From a checkpoint of a small sound classifier.
Data: trained on read English sentences (LibriTTS-R), 15625 training examples, 31.9 epochs.
Rows from block 3 of a small sound classifier, named by matrix and row number. Rows with one number belong to one neuron. Each number is 50 + 15 x the weight over its row's rms, rounded and kept within 0 to 99. All counts start at 0. After the name is the row's rms in percent of the matrix's.
After each neuron's rows are labels from the 100 clips, of 14976, where the neuron reaches its largest size: "loudest" is the band of the loudest frequency at the time of the peak. Only what is clearly more common there than usual is listed. The data: read English sentences (LibriTTS-R). In brackets: how many of the 100.
# gate: first MLP gate (model.blocks.3.ff1.gate.weight, 416x160), inputs 0-79
# fc1: first MLP up (model.blocks.3.ff1.fc1.weight, 416x160), inputs 0-79
# fc2: first MLP down (model.blocks.3.ff1.fc2.weight, 160x416, transposed), outputs 0-79

gate.255 095:88 31 50 35 53 87 47 64 41 64 55 56 44 35 61 22 51 28 51 49 48 47 61 54 22 41 38 64 52 71 59 29 33 57 61 79 29 59 46 46 52 19 54 35 54 43 60 40 52 43 47 39 44 41 44 49 25 55 35 40 37 45 14 72 50 55 66 33 56 62 47 62 69 53 47 55 48 41 27 46
fc1.255 088:63 39 31 33 68 68 34 42 51 67 31 85 57 67 44 80 29 25 44 12 69 58 39 61 67 69 40 75 74 54 48 32 70 46 58 54 48 34 65 40 56 44 46 49 48 33 72 58 51 61 55 51 53 73 43 47 36 62 39 57 34 52 41 58 24 18 65 32 69 76 37 27 55 57 40 34 58 48 54 47
fc2.255 130:35 45 49 68 60 48 45 34 79 39 96 51 51 64 42 50 56 71 22 50 47 38 50 46 37 53 84 49 59 84 80 63 51 52 46 29 46 52 43 27 56 66 40 48 61 27 51 15 40 33 59 44 67 26 37 46 46 43 60 57 56 45 48 67 24 53 49 22 71 56 21 37 62 31 48 53 49 61 60 68
loudest: 4000 to 8000 Hz (27)

gate.321 060:55 25 63 30 73 79 47 50 64 39 53 65 77 74 23 41 66 47 35 40 33 48 65 42 51 38 33 56 49 61 57 53 73 86 54 57 48 53 69 30 82 49 51 54 50 48 76 44 62 52 32 86 65 27 49 44 30 56 62 57 61 50 53 52 48 26 41 47 60 67 59 82 54 35 62 64 50 56 66 59
fc1.321 067:45 39 38 44 47 50 34 06 65 70 56 33 58 64 48 37 43 33 71 58 48 59 27 54 36 62 27 59 66 70 48 52 66 56 66 41 46 52 47 79 71 61 39 47 80 68 57 32 25 65 49 67 69 61 28 38 53 42 49 31 34 64 26 70 39 65 24 46 68 36 48 37 59 42 60 62 38 74 67 64
fc2.321 053:60 54 29 52 44 73 67 23 52 45 56 67 39 28 36 16 51 56 32 70 78 70 61 57 54 34 50 56 43 45 41 65 39 29 45 71 35 65 46 49 50 42 36 62 37 74 29 84 46 51 59 44 66 64 40 70 76 60 58 59 42 50 36 71 37 75 55 56 66 54 29 74 33 34 42 82 59 54 33 44
loudest: 500 to 1000 Hz (42)

gate.8 051:61 77 69 48 81 50 44 62 31 55 62 34 58 46 76 49 52 52 51 44 65 24 69 44 41 84 61 59 54 46 30 40 53 55 59 58 58 39 59 71 52 49 64 50 39 72 49 23 61 40 59 26 54 50 45 70 49 42 54 28 53 57 39 52 62 41 64 40 48 44 55 47 56 47 57 36 62 60 43 66
fc1.8 049:42 11 18 65 26 40 44 76 83 32 64 34 37 88 55 28 27 40 45 62 36 43 50 42 51 56 56 59 58 63 82 44 56 62 54 51 39 48 18 49 56 24 55 56 13 62 40 38 33 54 56 29 49 26 36 53 61 62 38 54 24 35 53 41 47 42 32 70 51 43 48 49 41 64 31 74 50 50 49 73
fc2.8 037:41 86 35 48 49 48 40 58 46 71 31 40 26 40 60 51 35 55 49 75 35 38 32 67 69 31 63 36 53 52 42 12 32 58 64 61 54 36 49 58 47 44 68 34 36 53 48 73 57 18 24 56 52 30 48 80 55 47 52 38 45 37 18 57 54 55 45 51 42 58 57 65 63 36 49 42 34 43 48 49
loudest: 4000 to 8000 Hz (31)

gate.137 105:23 43 44 50 56 39 34 79 32 74 22 30 70 30 58 32 33 52 42 41 40 56 48 74 44 71 42 64 46 39 47 39 59 39 53 52 67 26 25 61 20 46 49 48 58 50 55 37 64 49 58 65 85 51 22 61 48 36 40 55 41 49 60 64 71 43 64 65 45 59 40 52 41 52 49 68 58 24 86 58
fc1.137 087:79 61 30 53 60 34 64 10 36 53 60 24 84 32 48 55 39 77 56 56 36 62 77 67 58 56 84 45 44 33 39 42 68 52 57 35 36 48 33 35 26 34 80 68 49 32 49 46 36 41 52 36 60 50 33 49 75 71 61 64 45 74 50 66 43 54 43 57 59 53 54 71 44 57 32 13 56 51 55 59
fc2.137 092:58 30 56 26 59 64 28 44 15 42 33 23 42 56 49 75 29 42 47 64 34 46 55 47 55 51 48 28 31 29 46 55 24 20 66 64 53 45 59 81 79 12 57 55 55 56 40 60 35 57 33 52 36 58 48 33 30 41 46 41 48 39 39 38 46 59 71 77 49 62 47 32 48 39 50 57 60 37 24 50
loudest: 4000 to 8000 Hz (27)

gate.63 073:37 78 62 47 44 83 54 37 46 65 57 48 54 29 50 09 21 65 36 12 23 49 55 50 56 27 69 30 75 37 56 30 66 47 33 28 42 91 51 56 50 56 58 74 47 61 65 54 46 51 56 38 48 87 58 61 75 54 41 19 30 81 56 67 60 43 60 55 58 50 52 46 57 50 61 50 57 40 51 61
fc1.63 081:67 57 49 42 56 56 47 47 48 50 54 68 49 60 42 77 56 57 65 51 78 66 51 64 52 47 51 64 38 39 56 73 46 27 66 57 41 75 57 39 14 55 32 48 49 11 49 52 67 35 49 25 80 38 59 52 32 51 56 55 46 41 32 55 41 24 46 58 64 25 43 47 80 71 22 39 24 56 33 41
fc2.63 067:32 25 60 41 84 64 44 40 32 70 64 62 50 66 57 55 35 27 69 65 37 50 60 36 76 76 52 69 51 32 67 65 47 23 70 68 65 27 37 67 48 30 56 34 37 68 31 51 12 34 31 37 33 41 72 65 34 38 53 34 38 60 68 45 57 66 63 40 48 28 64 61 53 63 67 72 38 43 47 42
loudest: 4000 to 8000 Hz (35)

gate.257 040:52 51 42 48 45 87 47 27 56 54 33 47 42 58 35 37 51 52 53 74 46 31 42 67 55 43 44 41 74 12 55 54 64 49 38 25 66 56 45 44 84 58 43 48 45 60 52 52 28 31 35 52 47 53 18 60 70 32 47 63 59 39 48 34 44 39 39 51 52 63 63 65 27 35 48 33 61 45 46 65
fc1.257 048:54 44 39 70 62 28 64 31 49 63 52 77 33 58 46 24 46 67 38 66 37 23 31 54 76 27 43 67 80 46 25 31 25 61 42 79 39 54 40 35 61 53 75 44 51 65 27 36 61 53 45 43 48 67 55 45 65 57 64 61 55 66 45 54 41 54 69 49 41 41 26 79 75 33 84 31 43 45 36 42
fc2.257 032:33 49 46 33 36 51 73 57 66 40 64 33 70 43 52 51 78 52 56 48 41 26 60 41 66 31 42 20 50 65 34 57 51 45 27 59 30 41 71 34 44 62 48 34 64 40 46 25 33 61 56 91 60 84 47 41 35 29 54 57 55 33 49 59 49 48 37 66 48 77 58 75 38 76 46 32 51 45 48 54
loudest: 500 to 1000 Hz (30)

gate.116 092:33 39 44 48 07 43 47 43 45 84 55 49 63 71 59 42 44 37 24 43 81 26 66 56 34 69 55 53 22 40 38 52 46 34 31 76 50 55 51 64 47 53 59 17 59 13 52 39 26 22 41 61 28 56 44 54 50 37 35 52 35 68 27 62 55 53 52 46 49 46 44 35 28 61 50 45 53 26 70 47
fc1.116 086:36 44 53 51 45 37 38 33 40 78 47 44 63 79 62 25 52 50 30 53 53 43 66 41 23 66 50 49 15 27 59 55 47 34 40 82 56 36 46 54 51 50 65 24 45 01 70 55 50 35 41 70 50 53 46 56 47 38 34 35 50 70 41 41 51 55 59 47 47 67 51 19 42 85 58 50 56 27 64 46
fc2.116 099:55 69 42 30 55 63 29 43 64 54 42 36 41 35 32 51 72 66 55 50 46 99 28 45 54 84 64 60 48 43 29 63 23 47 40 39 46 43 41 36 36 51 62 66 50 46 30 52 97 36 42 54 41 43 31 49 48 82 52 67 45 49 31 67 46 64 62 66 54 69 45 53 47 40 88 30 45 36 47 67
loudest: 250 to 500 Hz (33)

gate.38 080:40 57 63 54 52 46 55 47 35 54 52 36 37 50 45 51 69 72 51 39 40 46 89 73 58 38 44 38 95 41 77 51 44 61 17 45 32 52 54 44 41 38 56 62 41 52 44 73 60 53 41 63 41 52 79 42 37 47 39 79 58 64 54 66 40 44 72 71 40 30 70 47 63 46 52 24 37 62 49 38
fc1.38 072:59 58 71 19 49 53 43 69 43 49 36 61 65 54 72 21 77 58 66 62 27 70 33 63 29 32 25 42 55 19 55 36 66 88 49 43 61 54 18 52 40 64 58 52 35 65 58 38 79 52 55 62 34 53 58 52 56 43 67 51 46 65 43 57 65 20 57 64 62 36 47 37 18 37 63 29 41 50 73 50
fc2.38 059:59 55 52 45 54 51 39 29 52 52 36 36 35 43 76 63 22 48 61 28 63 25 49 42 61 45 43 42 54 52 37 63 63 40 35 69 12 43 49 44 51 72 49 59 54 76 44 25 61 42 21 26 58 61 81 60 66 46 49 36 53 59 65 50 38 86 60 71 11 44 53 34 46 34 47 39 62 48 61 61
loudest: 250 to 500 Hz (36)

gate.141 056:48 62 49 54 47 68 56 41 53 48 52 72 38 38 76 50 71 46 56 27 22 10 61 70 60 38 47 51 69 60 49 39 52 47 54 49 55 72 38 36 54 62 61 33 67 41 46 42 35 44 38 60 41 63 63 70 51 52 39 44 57 45 52 38 61 40 47 45 53 38 17 77 70 67 64 29 25 67 41 83
fc1.141 068:64 40 30 37 64 31 53 51 41 49 55 50 50 86 65 62 60 45 44 46 55 57 41 54 42 43 76 43 47 73 47 60 40 83 33 12 26 38 62 68 45 33 40 62 48 55 63 35 63 42 64 51 77 51 56 62 31 59 25 76 59 47 48 54 53 57 67 17 46 25 62 43 68 25 46 74 49 23 47 52
fc2.141 058:48 40 67 53 63 31 46 42 40 78 19 77 47 57 39 37 56 37 22 62 62 29 55 56 44 45 42 68 74 60 23 63 59 47 25 43 64 40 59 57 41 49 51 34 45 33 29 33 48 45 43 52 52 29 62 71 48 64 34 53 38 66 61 58 64 23 63 32 45 65 45 47 50 66 50 35 28 45 68 50
loudest: 4000 to 8000 Hz (39)

gate.400 044:66 49 38 50 46 43 43 30 32 63 42 48 46 56 41 63 33 39 45 59 61 43 56 64 47 49 38 25 67 37 71 65 59 54 54 17 56 46 67 60 15 39 64 52 80 44 30 65 59 39 58 67 85 31 76 60 53 32 61 33 65 51 69 39 25 77 58 66 61 60 48 52 60 48 39 59 55 69 54 52
fc1.400 049:41 56 34 41 50 39 31 50 58 56 43 30 41 36 32 41 41 57 57 68 42 55 41 51 29 35 23 59 24 27 45 62 08 55 72 48 52 45 62 50 59 45 52 50 65 35 48 60 36 45 45 46 21 35 28 37 60 59 37 79 55 61 61 61 10 38 55 62 44 47 73 70 30 42 51 68 63 65 86 75
fc2.400 035:59 72 72 72 52 69 69 63 42 39 36 52 64 55 61 24 55 48 58 53 29 47 66 31 48 65 79 36 62 62 30 44 52 66 49 49 60 73 57 45 44 57 47 43 49 35 46 31 61 70 55 34 45 63 67 28 30 23 67 48 63 47 24 44 29 73 40 46 63 57 18 44 54 44 60 38 85 28 59 51
loudest: 4000 to 8000 Hz (28)

gate.245 103:71 79 45 27 60 51 55 51 65 53 38 55 62 24 44 70 61 44 52 42 57 63 27 35 42 55 50 84 63 49 48 53 39 54 77 48 58 44 24 09 41 49 27 53 40 66 63 34 41 48 43 28 84 44 31 56 57 55 42 48 77 41 63 40 51 46 45 41 70 50 36 46 54 27 57 16 57 89 46 80
fc1.245 104:28 20 49 49 51 48 25 64 64 42 61 41 47 54 49 69 51 41 36 47 68 63 92 53 28 47 33 76 70 34 40 42 73 55 15 65 80 52 69 78 45 54 75 51 53 58 54 65 43 49 39 64 37 70 40 72 23 51 40 66 45 54 56 78 44 57 43 75 46 67 42 56 60 71 50 59 30 39 41 45
fc2.245 128:40 46 50 27 29 39 54 59 57 73 30 29 40 58 33 24 48 65 53 61 67 55 41 29 37 67 45 38 48 44 67 41 18 75 34 66 54 41 44 66 56 69 96 49 58 71 36 51 45 65 45 39 53 73 59 82 77 46 46 71 38 71 52 65 49 53 52 59 20 64 37 69 34 46 80 52 46 44 61 48
loudest: 4000 to 8000 Hz (32)

gate.40 050:37 65 34 51 39 60 40 28 31 48 41 67 52 49 73 69 73 35 34 22 66 56 61 52 63 48 48 28 66 40 53 30 67 45 48 21 77 47 51 36 62 51 67 57 54 43 48 62 28 55 34 48 59 54 28 49 38 48 48 37 56 73 57 50 64 71 35 22 21 38 59 55 47 64 64 53 41 55 62 44
fc1.40 053:40 58 64 54 55 19 61 44 67 37 60 29 57 61 71 52 78 43 50 59 34 61 49 20 59 39 58 39 63 41 56 35 60 79 50 57 52 54 55 49 52 60 54 43 48 18 57 27 44 45 46 77 33 17 52 30 36 54 24 66 53 62 18 63 37 29 36 36 22 52 38 64 56 41 72 59 64 52 44 51
fc2.40 043:52 64 62 67 64 68 69 48 69 71 00 72 57 49 32 35 69 48 53 66 44 46 26 64 44 69 61 39 58 41 73 34 40 49 25 41 46 36 57 63 48 72 50 72 45 51 57 60 45 34 79 47 39 49 38 53 60 40 46 36 88 45 39 48 43 46 33 41 52 67 60 60 67 32 28 89 56 34 43 78
loudest: 4000 to 8000 Hz (39)

gate.119 097:48 49 70 46 84 33 60 83 51 35 40 44 86 59 59 46 67 41 57 51 53 42 54 47 54 71 53 35 53 33 40 67 56 80 50 25 25 74 70 43 47 75 61 34 70 48 13 57 69 47 35 54 42 50 38 57 24 35 57 60 63 62 70 32 54 53 43 52 25 40 56 52 71 55 46 39 56 43 38 59
fc1.119 099:66 52 30 29 30 76 47 27 59 69 76 54 17 47 29 76 51 61 54 48 41 52 30 48 49 38 52 59 63 61 56 37 39 40 61 58 76 31 28 63 68 45 51 56 41 46 87 34 42 59 59 55 56 55 62 23 79 63 45 43 41 34 36 73 44 67 50 62 58 77 36 57 31 37 54 62 45 64 67 45
fc2.119 116:57 55 51 43 48 30 65 58 42 59 65 62 45 55 46 25 40 34 80 43 41 63 46 24 57 82 78 43 33 49 71 59 14 38 41 59 50 34 41 77 76 51 50 41 49 53 54 52 26 32 56 62 60 72 61 52 20 43 81 45 32 44 49 63 38 22 52 30 42 69 34 47 55 58 43 50 29 43 32 59
loudest: 250 to 500 Hz (38)

gate.106 039:51 38 69 64 28 39 48 63 92 49 70 45 62 57 33 61 50 45 66 52 40 43 07 28 60 56 63 47 49 55 74 48 58 59 39 53 44 45 61 46 65 72 62 58 35 61 47 60 41 27 57 56 53 27 38 78 71 55 58 57 68 67 54 42 35 18 72 61 43 61 30 71 35 59 47 19 65 64 34 56
fc1.106 037:82 53 61 48 57 57 49 40 19 52 43 57 37 51 76 53 50 49 57 47 42 36 47 43 55 65 47 69 44 31 59 75 44 33 55 52 67 31 60 51 42 29 44 50 47 80 44 57 81 70 56 16 36 51 32 64 57 46 34 68 50 72 61 24 53 54 59 61 17 26 58 45 80 40 15 54 46 45 51 31
fc2.106 028:44 59 45 47 47 31 65 36 77 55 54 72 68 71 47 63 48 60 33 66 58 97 52 62 45 63 74 44 63 31 29 48 55 33 49 31 37 58 50 43 28 50 62 33 66 61 39 31 34 57 68 58 73 46 71 61 60 26 58 43 55 49 39 68 47 52 31 54 26 48 69 65 73 43 56 78 30 71 45 09
loudest: 4000 to 8000 Hz (35)

gate.364 112:24 64 39 61 70 67 53 43 33 44 35 50 74 56 67 48 66 72 26 90 32 68 48 41 57 41 65 25 53 45 31 57 31 55 64 38 50 68 45 66 46 23 51 43 16 43 32 57 63 49 65 24 81 45 60 23 49 43 40 74 36 36 56 59 55 62 47 59 17 31 54 46 56 44 41 72 39 37 41 55
fc1.364 107:44 63 53 53 72 49 57 64 38 45 53 37 60 59 65 64 52 43 39 27 57 52 33 46 61 64 53 63 45 22 66 37 54 51 31 31 39 24 44 30 61 44 29 53 44 53 54 34 68 34 51 64 66 25 20 46 53 46 51 68 73 33 81 12 23 57 77 60 57 45 34 26 72 52 49 46 66 20 70 46
fc2.364 113:48 71 35 74 52 26 50 69 26 47 62 44 62 47 64 52 43 61 53 48 33 50 37 64 37 49 19 31 40 72 32 59 34 38 51 55 32 59 37 24 44 74 55 64 20 56 38 36 54 36 51 67 48 28 32 48 73 33 22 46 61 52 48 20 51 52 60 58 49 39 26 48 27 45 35 60 56 60 36 45
loudest: 500 to 1000 Hz (30)

gate.396 094:64 37 37 43 38 70 63 53 39 65 61 38 34 51 59 78 69 23 39 55 70 48 22 70 59 50 48 39 40 50 51 46 49 44 42 30 54 53 56 35 39 80 82 69 73 17 47 79 64 51 34 33 56 49 49 42 73 59 50 26 70 66 39 35 32 55 38 78 48 42 59 36 55 49 62 72 60 39 63 62
fc1.396 090:45 54 22 57 51 58 43 57 43 34 69 42 56 42 31 53 66 57 55 39 41 23 32 44 39 38 77 41 29 33 45 58 65 35 40 71 41 55 81 99 34 74 73 33 30 56 68 57 34 56 38 68 41 32 27 46 47 73 45 61 75 49 63 37 57 76 35 53 79 55 62 61 29 70 56 44 50 43 57 38
fc2.396 096:51 53 50 58 56 30 64 51 52 48 76 69 63 65 53 57 45 65 69 27 23 52 47 49 38 58 71 54 59 35 73 45 51 74 44 17 26 43 42 38 76 43 23 64 34 19 54 62 47 39 69 67 59 46 45 65 46 40 38 83 48 43 48 40 43 43 61 43 37 49 29 68 43 37 49 58 49 59 30 70
loudest: 500 to 1000 Hz (28)

gate.357 044:51 47 59 74 31 35 42 55 96 54 35 44 49 31 40 48 78 57 68 58 51 58 54 47 32 42 67 53 44 73 67 60 50 43 54 62 62 40 45 44 36 46 44 60 21 32 20 40 47 48 44 35 29 38 38 40 63 43 42 70 15 50 62 52 46 45 75 77 51 65 39 53 32 34 77 50 40 43 52 60
fc1.357 044:49 60 78 61 57 48 49 38 71 66 45 49 38 56 56 39 43 61 57 65 25 23 48 42 48 56 75 51 35 55 51 33 61 36 58 59 39 90 56 78 66 47 54 82 16 52 61 55 58 59 57 56 54 49 51 42 25 50 65 30 48 73 67 49 32 46 55 21 22 52 62 55 39 54 54 47 56 46 25 71
fc2.357 041:63 69 49 52 24 61 69 51 55 55 51 46 53 60 75 69 63 36 43 24 61 37 58 51 68 69 70 46 58 40 61 53 22 52 29 55 33 41 38 29 52 58 41 60 26 45 38 32 44 66 44 48 65 46 36 45 40 52 73 36 22 32 71 28 59 60 35 42 38 52 37 48 44 34 58 64 47 80 52 67
loudest: 250 to 500 Hz (32)

gate.370 049:31 67 56 43 42 53 44 64 20 78 55 68 63 52 54 52 62 55 48 53 66 35 34 69 64 53 53 68 34 52 34 61 41 58 61 53 55 66 48 68 44 30 45 70 46 66 46 55 73 49 59 46 59 45 33 49 43 40 71 28 39 48 50 48 49 55 40 70 32 28 42 39 73 44 39 63 42 49 54 30
fc1.370 046:45 53 23 55 50 43 45 39 28 88 62 60 42 43 49 64 52 54 51 50 58 61 51 66 67 46 38 68 52 65 51 65 15 45 53 56 25 31 39 55 61 79 53 57 53 57 43 47 71 24 43 65 23 44 42 54 44 39 44 19 81 46 84 43 53 62 41 74 52 60 39 56 58 32 56 64 64 55 52 45
fc2.370 034:35 48 70 55 37 56 56 49 52 22 60 47 35 50 55 43 55 36 67 46 67 52 55 60 62 35 52 22 46 43 30 60 48 64 29 58 82 40 88 71 45 50 36 48 58 40 72 33 38 51 76 50 58 16 46 33 08 50 49 69 24 65 55 41 51 55 58 34 61 47 34 40 48 60 44 29 61 41 68 67
loudest: 4000 to 8000 Hz (25)

gate.338 526:36 55 51 70 49 50 63 51 39 53 52 38 32 35 38 53 18 84 54 71 41 51 55 41 59 33 39 21 70 81 63 53 45 27 79 38 58 44 47 58 63 54 62 65 18 41 28 56 41 39 57 56 78 36 40 38 47 57 56 49 62 23 30 63 29 46 38 59 52 16 44 37 53 54 43 53 64 76 41 42
fc1.338 555:45 52 52 55 50 57 62 49 45 49 50 38 36 30 34 65 35 80 61 79 43 55 59 52 53 33 34 19 64 75 55 50 48 32 80 34 52 49 38 52 62 50 50 71 21 42 35 64 42 43 59 50 75 46 44 25 40 51 54 54 62 19 31 53 28 41 37 57 48 13 45 40 49 45 39 45 68 76 46 45
fc2.338 454:70 38 34 56 45 19 56 42 60 67 50 95 49 44 44 70 38 62 31 58 49 42 43 18 67 47 76 41 43 41 48 39 53 54 43 25 27 40 63 60 44 49 41 45 60 65 86 44 70 58 50 43 75 68 52 63 59 24 40 69 65 49 65 75 37 74 51 45 44 51 29 46 47 39 61 40 51 42 65 43
loudest: 250 to 500 Hz (33)

gate.136 056:38 31 59 47 29 56 61 29 66 50 77 47 51 29 55 40 34 62 42 30 55 37 65 49 21 55 33 45 66 58 61 78 62 62 41 62 26 66 47 49 42 62 52 44 61 63 37 59 47 49 35 61 56 59 52 33 71 72 45 54 52 14 49 61 49 58 75 81 23 52 63 45 29 47 46 55 76 81 41 52
fc1.136 067:49 46 77 66 57 57 50 70 22 51 75 57 33 38 33 37 34 56 61 38 40 53 59 37 48 63 57 44 53 39 34 55 45 58 57 99 38 62 69 32 41 59 50 50 47 64 29 59 33 46 49 62 73 74 33 43 43 41 52 54 52 30 74 57 35 44 50 70 45 49 45 46 48 37 25 49 77 65 44 50
fc2.136 046:45 54 40 32 65 57 52 45 42 19 55 50 62 36 47 56 44 92 31 59 43 77 39 33 23 62 69 66 50 30 28 40 64 46 36 46 74 36 64 41 54 66 58 69 78 83 39 81 48 29 49 53 47 36 60 25 50 52 43 00 47 55 61 44 64 46 51 52 63 46 60 38 51 55 53 50 64 79 60 32
loudest: 4000 to 8000 Hz (25)

gate.181 097:54 82 50 55 16 45 59 26 53 29 45 83 36 49 44 44 24 58 56 75 81 55 53 40 49 55 55 37 14 62 49 10 26 28 54 56 63 40 45 67 58 25 48 58 29 60 70 67 66 45 52 48 47 59 40 31 41 45 28 49 59 35 51 25 36 43 33 55 72 38 52 49 42 48 31 70 53 40 51 23
fc1.181 094:50 53 55 28 27 56 54 36 50 60 38 69 27 68 58 34 29 54 61 70 59 60 32 21 57 26 68 21 29 53 55 17 27 41 49 41 54 52 31 78 70 47 42 63 42 47 68 76 66 48 80 50 40 49 35 54 34 54 41 54 66 29 58 42 38 67 23 64 56 36 61 37 48 38 37 57 68 41 56 33
fc2.181 093:63 37 26 50 61 57 72 56 42 39 63 59 75 69 54 56 40 58 38 68 54 55 80 34 74 72 60 50 27 60 36 58 62 58 69 54 44 58 54 41 36 51 50 28 55 37 47 64 42 39 31 66 56 45 61 60 23 46 59 43 35 44 58 45 54 18 58 46 58 50 59 49 55 32 62 35 13 37 67 79
loudest: 250 to 500 Hz (36)

gate.37 049:60 67 68 31 48 36 11 35 31 55 40 62 57 44 74 50 40 47 39 70 65 66 54 51 76 53 61 53 40 75 47 69 50 23 33 35 69 51 62 46 49 51 32 49 52 77 69 45 78 57 55 61 69 62 51 39 34 55 31 39 66 58 31 39 39 55 58 50 54 72 54 43 53 37 38 56 41 50 50 60
fc1.37 050:65 40 46 27 65 31 59 59 43 59 48 35 58 67 46 27 61 52 43 46 61 63 28 49 78 54 65 51 74 41 41 64 66 86 42 64 30 28 54 56 46 65 24 78 34 49 28 34 51 80 46 65 80 56 58 50 38 84 49 51 57 42 07 12 31 43 56 43 47 50 45 19 27 60 66 58 49 47 57 62
fc2.37 034:29 52 43 29 49 40 40 53 20 33 56 49 37 55 51 40 66 60 78 37 52 62 42 37 36 48 36 59 50 34 72 56 38 43 42 33 54 76 41 41 53 35 70 56 54 27 83 57 30 60 51 75 69 86 60 46 58 38 66 57 54 42 54 43 46 46 40 71 42 53 70 36 53 91 44 29 46 53 34 79
loudest: 4000 to 8000 Hz (30)

gate.248 155:74 55 61 42 74 47 57 57 55 54 54 44 55 50 55 30 42 21 54 36 65 57 46 38 46 52 55 37 61 38 50 44 55 20 63 41 59 57 43 47 41 61 42 76 55 55 61 53 61 47 31 44 50 49 42 74 12 46 31 47 41 49 63 44 25 56 40 31 31 58 82 69 45 39 66 27 47 13 52 43
fc1.248 126:66 89 66 28 66 43 63 71 39 83 54 53 62 40 57 41 52 40 65 62 67 52 41 63 40 40 67 74 82 36 70 37 62 39 51 31 43 51 47 43 41 49 15 59 36 57 48 48 44 44 33 46 57 43 42 55 45 54 28 47 62 53 49 69 55 62 56 35 34 64 53 71 51 13 59 41 55 14 43 38
fc2.248 209:36 68 50 43 63 50 47 48 52 26 76 03 40 40 33 43 42 82 40 59 52 63 45 57 34 28 35 68 15 76 63 24 35 64 65 74 49 48 70 15 50 39 77 49 40 57 52 51 66 42 23 53 37 34 37 30 48 37 54 61 60 87 21 64 48 71 47 44 36 61 44 41 47 24 38 50 37 40 33 54
loudest: 4000 to 8000 Hz (30)

gate.356 352:26 68 69 47 21 27 63 51 39 58 27 47 56 44 37 44 40 63 64 48 52 45 62 48 28 37 63 30 43 65 44 54 64 49 68 31 45 67 31 47 53 37 71 51 41 29 26 75 65 64 46 62 63 83 49 62 29 42 81 55 42 47 42 58 44 37 33 52 28 35 52 51 55 47 61 51 54 53 50 50
fc1.356 349:75 58 26 44 92 73 39 40 68 38 72 53 46 61 70 49 70 32 33 39 55 71 38 49 59 53 40 73 87 36 48 51 35 70 26 49 55 43 65 49 48 52 23 49 51 61 63 29 47 37 63 38 44 32 47 41 74 48 17 49 58 50 72 41 54 64 79 55 69 37 43 46 46 56 61 50 52 48 37 52
fc2.356 317:47 52 46 46 68 42 55 38 75 74 49 47 29 35 59 68 47 58 26 49 53 25 34 37 49 56 33 47 43 36 52 53 37 55 58 45 60 81 33 08 48 34 32 41 39 57 38 52 63 40 52 51 44 39 35 45 67 74 04 50 92 33 39 60 54 76 47 63 72 38 53 48 39 43 44 56 53 61 48 43
loudest: 250 to 500 Hz (36)

gate.378 118:54 58 48 48 12 21 66 52 35 38 38 26 25 59 74 40 56 76 49 50 62 66 68 66 60 53 41 37 64 68 65 34 42 19 45 11 43 64 10 50 58 50 72 55 42 23 60 67 48 53 54 61 39 49 52 38 47 76 62 50 36 45 29 43 51 28 49 29 10 62 55 49 22 49 55 52 65 42 66 56
fc1.378 111:33 75 18 49 40 41 55 49 19 37 45 54 41 46 71 74 41 79 62 49 31 47 78 48 45 34 51 32 77 51 55 49 55 38 55 36 27 86 37 53 49 39 78 51 34 54 63 55 38 53 50 57 38 62 62 70 42 51 56 61 29 47 32 47 69 44 36 45 28 51 48 67 37 29 42 58 46 49 40 67
fc2.378 113:39 39 61 62 34 58 66 43 27 59 54 54 54 46 31 39 55 82 60 50 36 53 48 61 24 51 30 46 34 70 47 60 52 37 41 56 48 14 38 38 46 73 62 36 61 62 64 38 28 68 72 24 53 43 56 49 47 60 76 60 16 48 50 59 71 37 39 45 13 52 82 53 60 60 67 47 37 65 48 65
loudest: 250 to 500 Hz (33)

gate.169 044:51 44 48 44 53 34 78 43 38 28 61 35 24 67 62 46 46 50 69 31 26 77 53 43 76 52 64 45 39 83 49 70 39 36 52 27 58 58 91 44 48 62 62 41 49 67 63 52 61 66 52 46 62 40 85 33 28 40 44 74 42 49 49 05 62 60 46 50 56 43 38 49 25 62 60 63 43 50 65 55
fc1.169 049:48 78 64 41 44 39 58 43 26 40 46 45 54 50 60 43 52 39 48 45 51 71 56 49 69 45 64 65 53 41 65 99 68 70 63 50 43 26 45 51 67 33 48 63 71 58 47 58 46 53 20 39 71 58 52 55 41 43 50 86 35 40 46 61 70 66 67 53 33 58 76 33 49 37 62 61 25 40 56 51
fc2.169 035:58 39 43 59 43 74 55 54 40 22 72 36 30 35 37 51 42 43 72 82 56 61 43 49 77 32 69 49 36 44 66 34 73 52 66 62 60 72 38 50 69 66 31 57 40 72 42 54 56 74 52 53 46 25 37 39 64 46 59 31 24 66 37 18 53 71 42 55 55 59 34 35 68 38 64 44 30 40 50 48
loudest: 4000 to 8000 Hz (25)